Weights of a small masked image model.
Model: 1.7M parameters, 64-pixel images, arch inception, norm batchnorm, activation prelu, depths [3, 6, 3], widths [96, 192, 384].
Training: soap at rate 0.004, 8200 steps.
Data: trained on aerial photos of the United States (SatlasPretrain), 101725 training examples, 20.6 epochs.
Rows from block 5, named by matrix and row number. Each number is 128 + 32 x the weight over the matrix's rms, rounded and kept within 0 to 255. All counts start at 0. Numbers have three digits each.
# b520: branch 3 second 3x3 conv (model.blocks.5.b5.2.0.weight, 48x48x3x3), inputs 12-23, a 3x3 kernel for each
b520.0:128128071128154128133101128128135097150106085086167087139100110128094079128089152128124148158128128128128133086108123141104129109125095156128066152090128175159128128123128113139094128165128114099128106121078111133100091128157134150128168093128181108139128099097106107128108128134126092172137119128102077133099087011159073165
b520.1:158157128092152239167202183129128098128151128128162128153086102087095128163128115128139165106145122112128076153128136122167128111164181165128136128128128139044128128095128120125097128043090127153128128115128183094155093174112128135180071096148126145129088085178128117164207114079196119116128128128061101190136101128092128128
b520.2:128128128128199150152128125154128128125128100146103128105104044128077119150107159128071093059077095166112090069202167112133135139180206147113128119174155128128173128114066093129145131155128127128095154117128128126128086119107128128128145152136158099118128128069175131164128141166080133126128128128098158088133109158128140147
b520.3:119128125038072062169093128128132167149128095146071128169131078132128034128122086128133106128120094159128140128156115128128116165128029120128107137134122128145090082154098170160128128128092113108072168128094121149155129140128150128107119128075128100128188170128113129128128129128111090119127063106198128128128107114118128128
b520.4:074128179136128146153065092098116128128128087148123137202128148196164075184144103153206059086128093128103083128192172111164092122134116135142095156128058128228144128151118128119075065184100125118128128139133136128131170132165114128161086128128109088113104112080128128120092150106128128183128114061067126156115153128128128128
b520.5:140138106181161128083108070148128128075185210128141115180145171128128126128129210131070107114099132128132128095162128109102120143144124158135079128117126134128133154138128130126128128128128148123159149101128128128148129128128128083128154109128128065082161175148128128128128161104062073159100128111128123080147126128128087097
b520.6:164069145206120175138128116128168107108128128074129107244128100128070125128144155127128074128110128124128142128174128099124143167128128128128187128128118128121076164156196128128137150192117128128136145128128128128103126128128128128162099056118066156128128128128151128106128199140128128110142128123191160133156198178146128144
b520.7:163094128169102128111159128140124128128104121153128094140118139094115128128128128083128121137089148128128128128105128134180128128166167128169166156128053144110128166215045128118115128128103128173177112188188128128128076071171146132073115094106128091110128128105128166128128128128144128128115128155112177148128184128128128151
b520.8:128128128154137149169128128075113173211157129084128152146128131237180152153128128128128087128124116126104085066148128128121190148174107128187131144096128086128135135128096174133100111120131129128112128171101112132050139128099128128104128128093046101128121128159137128128128082154088128190166166051128185154128208128118086128
b520.9:092122121176161128128131128200128050156154128128157102128168157095160139128136176076128105128055112206126110097110128130127160127255177152192075138128128114128070149128000147128115128218169082242128113175123128048108128110133110150087173213193126163087076217106128106128128092110128065128072128112076064128129139154118128159
b520.10:128163122122181099128178110111101148171091128047192117106158115155128124142098138144081128128144128108064156131066176139186173128216128095128128122148128128222128135118145128126106067182178116128145095096109120128165140081128133146092189172149081072142173148128145112141214185097101117138125141107130224130110128128147128128
b520.11:114194128128178128128133147128125104128104128087119144097143128147089128059106097110164128069169128128128081167235169128155181128040135128131114128083142128180093097128128151096128128093094136096078152128128128128128135103129128084081121116128128075133122115165071128092133128128195148110101085128201139185138137124128171083
b520.12:128112173110158092166113128128166128105128117121128128128128128128128056164143110128128182128128128086036128128106125120128136190209129096042177076128142128128105157102090030128087128105147128167122173167128182109128104128128128184165147205150133126133094166128127128128100094128070128128119128112091122082126147145176123082
b520.13:121128091087128128161128149134134090151161105128167122195126128105194125162141128146092069132096165131133128082117177103128106080230126144128164216096142138198128128129165117060197128239080104241105185096128114187128128128128128060128093128160096099143128128128128108180058127128128128128184157156119126128135121137123192128
b520.14:172128160040093141105220139189128133093128128128151128119168106201128135172133108128100133172128164128128175089120128161129155146142103128154082128128129212128128092118139143128112193088182181128145153044140152226141135176128131196112142116128058128128126128129044204160128107128128149134154164197073128153160153079172137153
b520.15:156110128122165116173129128134128146128161106128128128128157128151157126197128067105175143107170155096077168128128146170128138156058117068039093077106088128146069086128078134076096116007064128128128128084128128088128107155097128128115194222176078096117125125128071147103165128148128123090129117096081088128128047070126081068
b520.16:089061128181128091128160154146118091128128073065116150145173102167210092175128120136112128128127167128121077128078128128105114128166128127128093128112128128185116130174128125123128143128150146128128094128139128135128159190128175116128126128114128147123155159128128111128113175136080128161128145059128187086168128124128128079
b520.17:141128082177128128143103133037084171126110092084132173096148098118151155164219044167089128128128091160077074161128105114077107159128128128077128131128143116139118128121128120089128120128128131128128145144093109098128180109132111162128153140128128104128109226094169128162194214135092098128100128128152169199157104115128098061
b520.18:128128103063128179128118128131079055148131136181128170101161143120091181023140201153102126138172136128129155157104128195136104128095097135086142138210128107122169078128207128128128128096146142128158130109125128178142083128082153116133111128067128128128191129128128103128107175128128181128128169184128120093072128128146128128
b520.19:085128095118096101095112064170081177121102113147114156141130129176172009128206128128128132148147092067073128121128095157093128128092128100052184097104115097144112168057115207108160128113128124128096106111162124132128128128128133199112150165077115141156195108148139128128128122128093151128041130128165128128152167094106128072
b520.20:127128124128128147145182128128115145128185238110160121160191191147128142160128155132156099111128128101099154086128088126128150136194105128170140131158133095177128114158113135128185070148128128128096116199185128168030159115106170120128128105119096107128125098210128128128095134128122128127081114128207152128190128128128150179
b520.21:214179128114148108212113138128066134146120121128180128165184056128128128147179158154127119138136117128106138128076128164128089128128161104138061108111095051113122128128094128128128095196146128180108169149181158191207132083058138106091128128128134121128128169128050161144128088067128097181151128148140066087119166128153162128
b520.22:128128098102155128154158144057128114173192128158111139108139128128128128096075188128189141128192128161180111093179128128052100149145190119136128128101162125128128128128150180055128128114088128108128128030128152116196148147063067128139131128155142101123128158094071144128084128068115209118128137110060102128094132141128128078
b520.23:128050146141128209128174083144138174147128093128119095127128121179110077055105128138104062191128135128067128115145200165128151137160120128156088106144163174100128081157082161051116137128128143206155115128191169128097152139083186168135139100128155128128128176128089128128074079109086107143097128159117092143094147128125061142
b520.24:128167104098128128064082148099062128123115044128169128133104095084099128086092089082128174158077128176082128132128128128156149128120128128150150128127115128209153174128164154131162081201155137078125139108142101158106128131128147130144128128105189148128089128157019128128128126128118165128109184153130161128076128083128146128
b520.25:168128147128107154122145128128089128108087128117111138162082116125128128128128128073128080127059128128128128147128141156151128128194122128226171128128160117138146128214128135128155104130128199119150080139128135128128128105127137097128128128184128128128103158121151122106115088133128128133065075173177205099118169151128128128
b520.26:117175128120118103170144174116079128128194137142123136154114168128145128133128114070105128120128118128187128128128150194082107074128128128128175075128092196119126110168128089140167128131168128167130128089131203128128121163121116128153096128093153128128128128092128132160185128128111144128121128128120141128122116142128149128
b520.27:167128128149130128135116132098128049075148170194112128175108128096086037146180079164128092122171128100066153134128128117031089128123128083104128150128080160182128128121088128067120152129102040226192128063128121071138124128060128123115081099190101128096092164128128046163099131176128128137128128128047033203128078128150170128
b520.28:128196130154128128108128163149121191172128141070121151174117111169128175128119164135128137121131149088128146137128128125113147128083154156128162169124189128128176084098113142137110172128149109162057072128151154129128138128150147131081128076128095100163162166135128100103128079128128128117127108093159156115135128136079122189
b520.29:128090080125106128173163128082053119128128151146128118081135151177143153128150127111160128128107118153126128121126081119168141153128128081140125122191123122120128136112161165095128083109085118147128128168123128128112141137128198150085086088128102185122146128180098134122128084112047128127097094128020148115128050225128148106
b520.30:105128099189111128128143149089114203065128128099178154128185143124106128155167114152128083193128128128179220057086113170157128176128120132160153081188106104108072136156128128207128128182160128201128128105149128130142165149159128062115163024178148131144128056128083138128154160081128116099065165099128128128148120135128116212
b520.31:128151128128129113128141137128128089180128080128128128178128132079104105131128129128099128090038079181255242128111132127174160128099150135113125207107098145041128153118146128128061128128082128156159128128145128038096128128098128151128128214207128125133128128143186210126172078061109115163128084128186193128123082158128069113
b520.32:182136082142092086128145085128166088153128223192118128128128128179168128207137162128173153082128124128140128137174128096150128128084128128128128128128193111128128123069079105061115117128112064109107165166090159087128094120149078128128128119128128138108128128092131110116128175128128061108101135145144062128128105113136102097
b520.33:128128141150128136128188073128128126154086121128163132147128154100126104107132069145128167103149099151029128167130106128087116153144099128135118080109168087128087128128102128122104176191172065088128129108139124128118177132155110160128089059128128147128128128133050128176138128128093123128108121102128128156128190071130168084
b520.34:128146156122130168128153125153149137145137128128137128128128101128128118130140130128128114119128128116128101125118151128116136128164148128128096128076128120143114123124122123128099128128084146128216204145210238192195075153119132128126128124128103106128105124171140128128131162161128130132128128128106128128149128128147128150
b520.35:094115080138090073128203128173128128114128075170179126128155128191115128128128128162179141055069128128255128085074183143128057142167121139061136110128128112159180097149221128191231086109126199111066100108085190191105088150075134113128105227169128124116113128152115128171128126149210128128093092077192128150128128128114128156
b520.36:141136128111159128103128163124168128128128111128111128156139121143162099128128146164128147131112128086115134128141104128175128128128141077106159130148128128128142131128128150128128130167097128126128128130128144117132143126128105128128128128128138121121131127125104127128135128128128128137128151133128128128128116128134150092
b520.37:102114133160175202077134106128083153091175126140127128128128100161084128152168174128128097152135150173074128128111128137171192116156128128128128128124127140128172138162127128061224128130109127150086128142123147128102121128128128128128128128161128101117128152128196104128119151085167128127128112128090128128107123098128160086
b520.38:016132128086128116112060073128128189128160128121132117128144079128128115128106138128159144120113084090205102115134128123165102159204128115128100051124139104158101176128128072128157136150183142088128128166124139171128128139107128128126128175050128125199224106193038178128128118113133128130036100128101128120097128179039190207
b520.39:128114107107170128153149172127128089152115109128088128107101189128128131113108149119128144111169133117105128128154135149179155156094128128128134128093147110101152087158128158136138128154095092117132150104128128142109128113128095128150103116169128128130110118115128150121145141158143128169115179127090086115128126131128144128
b520.40:119128129128128000159169128162113255128151177128136050103087128171151211114168115128131082176132061176184091128128107128128093128111146102156109099128110128097134128169107103128113073099084165128095104124128106081176110173080082158128150179138134128203098128107231138128128128241128129126128093128128074111128145138118128085
b520.41:128073186100116115120128128079104077092128179168128170099129128128112156101090129128128156120128128128167084128076128128128128128121128147128128135172150127106106172128118128093128157155143128124135173097116128128109128125112128137149083128136131128134104126198148098054192152120128128058128114165055105114128155153156186126
b520.42:128108151128147165196146151145165128128134145134128182184142232155100194061128170155088128128078128122124115093146099128076128127110128119117140128128128120117096159167155064128200099128061192098113120128177155145143128124118077096132128110128128066128222043162157149128133128184158160128128138128116088081119168121128151105
b520.43:117128128128174128174088178128128150097128128152128128128164128148169175128128160181000180116089107103133201128135128160128100112148133128116128136128133101128150053000168137107089102098128128179190144156128100124143128100128128128132128128074183083120234101156147128160128112074116211179128128128112153096111124161128128128
b520.44:128128128161128172128174189128126159162160107128100170128164128128180128128128160082128126113191088084194110110090086108128204128128154133170108128082128128157198093127084108185128128104121128215128110156085168128154146082128113156128157194128128128153117128136128120135128069128162083132182054128128128062054128128128161128
b520.45:096128062130128111128128161111082147140128128128159107143128125115110167152128128128067128128119142096128168128146156128131085133245080128172089134128128091128077128145172128199104139128128096125128128076097174195128094053099177128127167155128116119164128090128081128154140115117167164116173195179079128193124133128145127054
b520.46:128127133205135202154172170103128149151128140128200128159188112074128128193193096159092104142128128132128123097231169116132176176133141153152128128101129158198127127139132128118098074158055128113116128174122113188134049065109128132128138132136090137147088128128099097128128077128128082180114128128166108103125143135044192188
b520.47:112128137128089128128114196154097187133106109114162128186177187169153128128184133113059128140128093186128128157152074109128079128107120128113075128147128128128101179140086148181144172142169128139078128109128128088167159128128067128167152128092103128086139092096128128166127192157140121160186186128108098139083168128122138128