{"one_sided": false, "ema_decay": 0.999, "adamw_weight_decay_other_params": 0.01}
Rows from block 9, named by matrix and row number. Each number is 128 + 32 x the weight over its row's rms, rounded and kept within 0 to 255. All counts start at 0. Numbers have three digits each. After the name is the row's rms in percent of the matrix's.
# b520: branch 3 second 3x3 conv (model.blocks.9.b5.2.0.weight, 96x96x3x3), inputs 81-89, a 3x3 kernel for each
b520.0 095:081111163097128199128128128128128131155109087173094134115156118113128138115109139130123130111118103135165181110142121128128134084128128158103128127128128128109106070162146128097164155136128064152138135128128128131090128128152128081128128113084
b520.1 097:086131095067128044152128182158155127096043128180195144116128149119145111126143135128199128082128128141153177157128164051137150171164162158100128126128128098128144091098128055128128128128101072128172074115128128128128087117178107128128156128144
b520.2 096:189128128128153128168142134128127128083128203149128057070128128109128118062128128107128128124128128100128128128128128128076118112090153150144128176115092121136128128128207056128146142124128104203128152152176156077081128128128152128128180128092
b520.3 097:122128128161128128158128147092130152117128147128073119128107128195130128128128078128137046084128172084128164107119128128050101150073106164128119150128113086156125111128128072128130085148128128090146067117128083173105128128213108113153172154062
b520.4 105:054121128128101135128128111067182114128128133107119139173081147119128128128128128111071096132117075108127078102128089142108104099128109157128179109147058128128152138074083104128071170128119128080128134100180165241212104079118136146124092128084
b520.5 107:086108083171210125128128117170126128089128113128106110128128098132102131128094136099153183128128128128095179184105117057114104119188128095128128120207128184128165213128175141098141143128118133128128105083065097161128128093120128128102114122128
b520.6 092:166149175144128134129128086148132133110077048107101128083128094143187107128086128136145128128143095090128128202127105049154111139101104128128105142177155109143128087123128110128140128128173128128091094088081065056115180138097128182128070098094
b520.7 096:128128136189154083090097059068128128161128155128150128128128147240175101128128134161098128170086139128133194128128128128128193128200128213164163129128067128162122049115169088090120128187128128141142135128128113055148159150102128069102111096120
b520.8 112:128174144094114128169097159128101128128139100096128126128147155128128128128105112128147113160094128147102138093128118128203128128128128117128128090129128128105128173126117092115128071121101090088128128128087114128151128118116113128103128131100
b520.9 100:128158174092175167086128094125086128066128237161067146174125128131141255072057096091111116128184128128128128113128128066104141076128163128137173128142146128194145148095062102128128197142074128112128116087145128113128128141085151167116128097128
b520.10 104:128128128089129133111112113161110116128183128083128130128095164128128128128146098122081126057128127134111135082120150080139128144128082055128170059132176188162128234098183191128168128106128149135151128114128205104127127121128146143103089122081
b520.11 101:037115128167131191128128128125179128238122040140144128198128128128072128110173176076182128087128150109150093115105074116128128090128128128128110152089144071132092128088170116126174128113128076098088128128163128128083157128141129128140197126104
b520.12 089:155044128153128128216142240128108128060174170072128128148128128127133114117097128128172127065086129112115173128128128135097141110128062128118141128128133190149172095198128151136110177117099181107110128128128151157128128107128128128096038128128
b520.13 103:128131128155125128133064128146130061128128120144122142194128147148138128141117128094132128178148125156128128088175128128146191150052135159128089130094070128058128128154128128128075128113128162116129077138121046194182094078135128144099128079108
b520.14 110:128117110161139152119128118189143104060128191073135128170128104115180111128128162108146131128095179128128145093095077128127210112091113119105168128182106143105093128070056110143174128080132097128128125119128163128084126142089119126182189141128
b520.15 097:188128128158048128187162189182113149128061128128112128119103137054045095128128060128107128113128086125128113128132193160140183128149119127128149128128128109096082137102169132128133104145128128122090128053172105137128128181089128164128111128128
b520.16 100:128128128084083099117102128128128131128128106128193161165127115104108161071138150110105193157128129096174102125141150154107115128098105123171140128128158128177128104128128128132128128140073085175056128051128128083181128128200128170122128128180
b520.17 097:194128113121133128151157149141165078128128089094089128099128128111191128169129128095097063099128072128128130144128128128132128128131128163025128083083144067141191216154130135128128138118108063121096148113128150128136151173128107141106128128128
b520.18 110:128155085145161119128152125167128156207128128205122192171168128128121103075144111128108128075172174128128086067142128192128136096090105137096131120203115128128077160128128128126137128125120090141128124135112128195128102128235128076213194107168
b520.19 086:132128161183048128184128157128105107128111048157210128059130079166186128128198128144074128100119128121141124110160151146155105128093128141128128136128086128142070094128180128063166184114128128103128204115128042051128058091128137128097141128146
b520.20 101:128083128164128151080101199110090190109128067104128163122128128128139151168076120101057180094127128137087128128058191128116128201079128128114128128128138136135107052136116084152172055123128106128097109076152123125138113156093131128156102137032
b520.21 095:119113127128138128128128128121103124134128072128104149175132147128099128128150150128126128128085150140124133096137128166128152172131128137128128140128110128132104085128133128096128128091128141048128128137079128061120128197145130176128104147128
b520.22 098:108062140086160128128141123073092128211152128128128128128066161096134188178114123070128137128117105128149168128128128213153113128136128168128179117037128121128076180081154212102185128066123119095121128111128128054128088128088102126178128040128
b520.23 125:155172128126128144096140148128118110157124063128071115079147166109121151187118086131122171113128145154081128082079082106194128128109108000093128091134175102167178185166216128167102117152163128124138131121128118180212159163128081128115128158125
b520.24 101:161151170177109085116093147193128128097128222152128188158128128117147128095161168135097128128128229128175126085128128017128140123112057124128132050064204134128124128084128177152144071128108128109077122096132195128062098087190149149166128112128
b520.25 097:140090128124128129178148255103042128128128105128157128118166168126073128182108146115036079112117095128187128100100086128152126077128128166134138079128111130059105135128128126161128181168128154105086128128172128128190148125080145133093110128128
b520.26 103:113175051128151213183128125128114128218128150103128115139154074185138086154138095128137145152122164170143128127071128128128218128102097128136128128128104179047134066128128137167139159128128119128128140189128086132128072114113066183141101144090
b520.27 095:021120137181165143060130108137091128183047083147084123149110125129128099128094128128120135108173164128086184128128128156156133128108145099167099107128128131128128076145112128131128134119132179160088128075090128089118129134108128139163199131174
b520.28 101:169113128094128104128142110197128162175170132128128203155177112079110093080128147103128124163099128199128143156128234057132171128128149158167128133074128082128109128112138128198128128057128093095128118161093087119116128128128182128122128128128
b520.29 088:124128138094124063192128128065128128053124134097094170143084100175042128175119131128147081128077092136189129125175128128134129128181166100092128085128123077146128128130128129078109122182087118128128152074129101146130130113164162128061128194128
b520.30 095:119102169128136120147223147180128158152128078185074157128159085072103128155185153128161128150155128079147128128128180172128093186102116128128127128112171093095036128128167128089128128128071118164068171128138128097090128128128116132128104050131
b520.31 097:103124113122128136128106131115147067133128087128117154105128128229186152174128127144128103128148132120141128107183096137119107128136128128093128128097092137128068150128096128128090128089128105128128128128098175225128189112124146118134087138144
b520.32 098:128128151128128136126128127128088151128128115128124128128140158128173094105150118061118086128145128128128195116147079172140128128128128136143167126075067128080128157090195128081180150113179156172074139128127138115125075091211068168128128178086
b520.33 102:128128128128158099100128158182110128072128092105145161128100088160125113115128134128128128076061139116115187162128137129128147085137171078122128128128128188118128176147099128133157088098192164154128093128099177176128115098127128128132073126128
b520.34 101:115150185128128142128166199128128147128128120105128156128167143107131174128097092128079172145115084166115128113128173119162128104106121117128066100081128128150157128106128097128099093128128128098044128159088095185167110128128128066128096157124
b520.35 093:184128242144150128198128174111120154116142128111156178109137074050128128065128126110143128119138116128128153110121128117128086128136128171095128128099092136128146128128103084158147128152104050128156115158128129128077116122181125147128154107060
b520.36 093:222128196150120128128144112128186126128124105128183108182143184128128128128128104089051128091128128161125170128152128116128127128140128128084181128091128128142221198101065170060168158186109067128159093128143105156140128173150128128088114130116
b520.37 104:086171139128128172166104128128128123047105116162158118102106067210182128124115148128242128189142128092128167112144087111128094128128128128056128089163128094123098168155128095149146139173129157128034134128128128128128175153151095194134128139128
b520.38 094:181128128138082170128196128128200128109010121172128128128146122122116128172128126116078111102068059152175128128128165211128116128170128151167129097187105128092133128106157172141204073128094128162139174106128068128162160053145112103128128156049
b520.39 098:120084106128160105100122116198161149107126173180095122105128017128128151150128128128183166121128084075128128066128158148160161204111128128069128153150047128161079128137128120128128163136115128128128120128065141069119095128185139128128185181119
b520.40 096:170126113161119113111214191120117128090128128146128081134143086128141128080136090170121128128128067121169118128128128204130128128089215106176128128138165111128128168128125137147125107128120128175128124124072128116084103051123167084128145096128
b520.41 095:077161144119121191130142164128155079078128137144137110110128179104150128093128128072126133085128209149143128128080127128128185128128128128128128148086083128128086128128129128145128147102128089128038116137103052128149128092128089128128113128073
b520.42 095:092172128105128099095098074131128128128128101173211139219145128128128128128095128128098128128128162164158109128087106105089128148112148128123113128128159103167144130127185128082107128169109123121102128172128222128127160098107153222112128128202
b520.43 092:107105128064141151128120156151126128122174128109087144167094088083128198175189157128177161135120016085092194128101126149068073137128115127151137107087128184106128095106128128128128117128077128120166135106128128128128158148206128128060128069153
b520.44 103:102128108104171163128122112128128172157137080141088110125118128126128115113128128128128128163128128128129139172128128121098128109108123128128154111128174128100081073097128119163160162128122096128097132140116090130128126172179107085128128134108
b520.45 098:049103131128128162084175090128171065172147067103128125163082113128075128128107091128149128128117128152128173138225086109152128152132128100046116128128128142103128128168128125129128057128177193155171083175090117155128128161078128051151128142128
b520.46 099:157109167103137151128169148187138134150130057079088128141128128128157128128128095152150150112132151128102086148128099029043128143159121128128148079092101172150095121128128153128127152066128143128128093049128128177128128144174176128128126144103
b520.47 099:114128128127101116156128143139134128105117128128128128128138128168128127131110155103113092128126153134156171118097128188046099128128083222128120101128156128105075118069128128106154113122128058171080128170081097085128120128133128090128113128100
b520.48 085:214130191132128146222151226133128179152122163168137128128134198015135181080069093126143117076107101094128134128095188077128128058073179112128116128107109132075064128189142128119116128162166128124092164128180161128188128157109099164092095113099
b520.49 105:142158064107200171136145140100128165159128122150077113134190145124133178115128133149124110097128152128092139125128053128153094131169127128031130137162066128128128242128114128183128084255142136142128128101097165090126138109162144089119166105104
b520.50 108:136128101128146106104162150128123119128128226080130156119137072052128131167152121141128142144128135144093096159096078052137128155130087190128117128069150119128091128166156128118135081128152128085128134128255255128128128062232128128105117128129
b520.51 103:073068165087158128128128128120107181128128128128098142145170128128128125104145085083135128128113129128128117094137103097120128128128128128145211153101157128108115107128099136124077146155149128204062128190146128184113098128126136128126128090136
b520.52 103:100144162128128176139139133163108184128045172124096194128089204109128105087128149126128177085100188128144095128128102036128173128128159128142122128086094148131192066191215128199134128086176138128208085090014255189102206174107115128209128141093
b520.53 100:128020128128125093140128133169108104130187139128153114128128161122051130123155082136128154122128128099128098128132120091128070081126150170128128159128100137128147128128093099128115128137154128128128112150108099120130128109115078054128128128134
b520.54 095:141102119128128136166138170128131099099154128128126164128086128128074132059128128150053174111128135123194082100128126186165128057128128136075110158128117128128145128144128190148128145128159174128091128045128091128168128076136095128157210171128
b520.55 107:162128148202127128097188088162128177217004214155141162128128188128128128134128107137036135128166182128076170127167189160074128054128092130127128064128140128111128123162124179128154123156128116128208128157079231158078095132162214150098177064141
b520.56 092:157129133130135212084096128148128120133128250128128156167165147132123128138128111110119128104125143128154174093111128128114128134128105122133231128141200128185117128113128128109105128128079162106128128100130128128089108127140128105108133145173
b520.57 105:125118174131100128128126054175093128022144128082128128208128128169172105121130128118116127128116208078124165130117094107128140157141128105128149095182090177179128136099092121174128128136128144182128128112133071080128184151107098128200194133165
b520.58 102:097128128123128128128138103119161128148115188128128128129173115128134176128154128121191070146143121123095124128162128191108131137128237128128098148067163121128141088128135136123109142128146128146128128151151094105104118097093129106065128128087
b520.59 097:141145128128128128175128128223074128112075045185128128128171128188130100128128128098079128106160114053128078128128128133128128115051128128128165119128128092092066119128153128187128177180128116124128119104108128160150086094167072128128214104104
b520.60 103:143153145120128150046128042114128094063112096112128128121128080128093130160110128112186074100093089128070136142099128142148120222061118128162128128062128127128113128124128135122165160128128123155081069141162128128128149128114112128133105100066
b520.61 086:128146152128140128180174147153145204117128169104087158165128128221131128180154149057169060128112128153128103128152160126157128137082128214128132128128128129128146128128104104178128094101128086176128122114128217128155148130187118175134128128139
b520.62 091:075128128124138190092091129128125117128128128128128115125128128118130077062137104128213128095128128074128050083135197115175178126128100188125198140101108128090056104128174148070128153103136177128128131171128122128108128128185128128128121128128
b520.63 097:145147128232128110079097079128148248086178120128117120128128091128151128128157128103111079125149093128128128085128128216128128128128128142162105128148128094101128078128128128128128162195115062165196128179094174113141133128128109128184128118124
b520.64 110:128182128128198153128111199122128158116120095112100154083169128140083185128123086128128124128128128128125128105134097124128127088148126073120128128128128152091211228143128128190106202128186183107094161128143074197158128139125068138124149151150
b520.65 097:128128128141156128128156122146128128201117126128108119168134091056088128121120147057151112151128158177128128142081104128128133118179189098135128128128120180105144128110115128107128182132128054087137103131128108116071154112107168108101092098128
b520.66 095:129091155128145137151151128158128112094151128085128128128087164104128142128107105128127043146099118128178075166128110128115146128152133084165081128128162115092063128128122040128134128128167128063128067128128128128116096128067136118158128149128
b520.67 110:128178132091160128128072128056128128088205128176086154189179153165128184087122108141128079128104128128108112128170128141136060137128128128128128106180128128131128090137161140177120115115077096127128137087191040115144117128163068181128187128106
b520.68 100:116126128128161144128108197160108141113166128128141128133128145128128188132096106176128128115133033150108133121151128128103191128131137096139091126092147085177149226199143153167120128128059098159128128155062100128166094128130082092065099123128
b520.69 104:115169159128128128128146145144099099128146128147159154146083164128173128077113128128070070105138167125172088128090083128093205091128207083104180128102120171069087138116030114122128185129108106128104089128128128115128128115066113128128128128098
b520.70 108:170189145128172173128063128128128128128202175128128160128128061122078107108125182128132128057178204128128128146148128128128178128111087128160166128136207128124167195103088128192171119160196128098240184111132091170123161128051093164215101128081
b520.71 102:125128128047143135128128128116154126132153130100128109104128132082113128085128105110123146197168096128128179135142211196197130141121139094107128126128128074178167212072092128147120124141099178126129133115072125088128053116072128171128101101128
b520.72 098:150113128203174209195255195127084128141128113119127089087113117059085140128102150127128128128121128112143111128164146078105158122113194134116121147196128186119169086140128135170095106100157128112128101069171128128128110123079089179085153176147
b520.73 118:127133196128177085193128127161097128112154147128128085128128192128136128148164144128128128128100121088084082146128145094140128082128079128138052158095088113128135128107156138143146184128204128128179108156138224126128128143049113067153125198100
b520.74 096:138115193192072106183174180128128128143128141124128109134136168149073121125122116129128147096128120128069130076156107128155128133090118072128121170128128071099122138128128128128128142160164145128128128128128114046128128170128112135115105128093
b520.75 102:136083128100183092075114101136108128142132128128080099198128103110105085086113093104076115126152077184147129148128146125128066143180128076128128062145086114128107079146128128171128128128128128128122115184110061151128135154070149092128128128135
b520.76 104:238160128128109214093128132136148100129185125128128128061161141090166139115103128084146153128202128128128096120128128128141128172128128108161128122091149128145159071128128128151151143170128130128128132128086106133107157144099115128084090139105
b520.77 099:128174128128095025117064148137068213125230128162128074182128177190128119182088158128051128179140161119168128120116128128128068128139128128098091134128181109126128092128149127113115103128128128174142162224128238133090170141119120128128128195144
b520.78 105:046155121128128183092128187126128144154078106182092128103103174142091179174077128122128167128132101128122128113128100105125083119128218128102049128140128107128107040183128128106121152083164127076093137128093128159128106169117167195128128128127
b520.79 104:090159074097230095098146070140029128128064128121128106161159128128128149128107128170114177128131141122139128128089093096099128093092128106126128158074128125128083108167128075128128089119066099128060046128128154125079153140115121128126105090128
b520.80 106:128073128110128150048154133078144166089090137121131146128128128080128132093051128156153183128170118146131128128092100079101106073136128061106128165109087133150124128127128128161128058131094128136049086109128117113126144128128118160159113128104
b520.81 096:166128128128128113152123123128145094204101069128151167170045118128164123181106128128128129156131129151128128167128128201148128136128146128128128188158150135119179095128123176096128128194190117094128162139159084117088128159113183128128128141155
b520.82 095:119000128128096180128096126128128090173091132146081181099094198068128112128181128128128084052128087137139111122128094075127125121129193128128131167124108128102055090188128150097136120128192128128128128209143128138128101128128091087128061128128
b520.83 095:156179128144173223128196128128128087128070138154128128073159121149133133138158128133113128120135128088194123142128145080104128128128101116152101089144128075128223158109139076111167083128096100136086128077128128162094196117128128137109145132133
b520.84 115:098191149152194128169136145128128114163128128131128128169128128128128168149076152134020128092128161133126125156138128104048173128049128172128091089102087150091094128152128128161128151128128135136175128095183136201128112128128133217043128087132
b520.85 098:091178128125164086113141123131203065173158145125076144128128096113129128192174170128152113150079147128162128101165128107081113108102128145090128136096123137061128155138128128131095155128106111085157128167140046196161128128101135165092097110124
b520.86 106:136077073128154140110128083115128128145157128097139128121123165058070074128139135128095128153128169126136128128092135181128176117138116096102120128128155135128161058128128156155099058128162118108128128107132102128128116099070128128150080128160
b520.87 095:164115129131128166128171183115143154068090105128177160128128102128097149128128155128172125081160163165068082095128059052097169128128116128160128153134128096146083125194128137128158128085163180141114147089135212128140149128182128128226088155126
b520.88 091:104128128128125090128109128128152048128142154165167080106128128154185077128128161103154184158101128128088128128128128128106098128128128064081142056128153060124125128115128118128128134128125110128102113109154128084169128107072111073128117079131
b520.89 097:160093147073127145095076088180182128170158079109122128128150128128164128093120128128118128169087069192128177142184128079082160050134128194145128112137128095122080126128154163128128099098138083128115125128106128134143128141107129151111149128146
b520.90 102:128158128162084119128181139111112107128128137164128181128128135133128099129169147128139128054171134128108142117160122158142128150128144076154128098153222128120197115064163128159067195122125094128128128164061128190128109168087128101122049128186
b520.91 091:128078128128128128108128128128144128058128108108128156145136152128128128128146123129111128138149128179135128169058163128183128128137119112121143128107147131130128178128128128154109133163184058128048128128128042128128128128128131128073128128075
b520.92 096:140138189164128146113180102128124097128116079169173091119074035147105217079105119101146136149128128067128128128128128128176140104128029122077129130101174138134159115097087128128128128175178128102145128128189128146165132111130148128134128128135
b520.93 097:128181079128128124120110128128128151128187128128128117130133178144139086128090128150100043183128155125110128099106114128128128148165097114129111088123128061128077093140071203171038114141120158116227128119215128147144137128060161120148127089140
b520.94 106:124128134111153179121128116128128096133179081146128110128147155118144128128128128149128079105128109154108130124111121034072102153154094104158090128101187137114128128128112155166128128160160142128172158137117093125128132109163128124128111107091
b520.95 110:131114128177124076128141056128128119128193093128128094190062164164083128230065127137184128099198042159169082128177192116086118074128141128128061128096082083128119114084043121105119099128188169110127128128096104071093077120103074128102128128128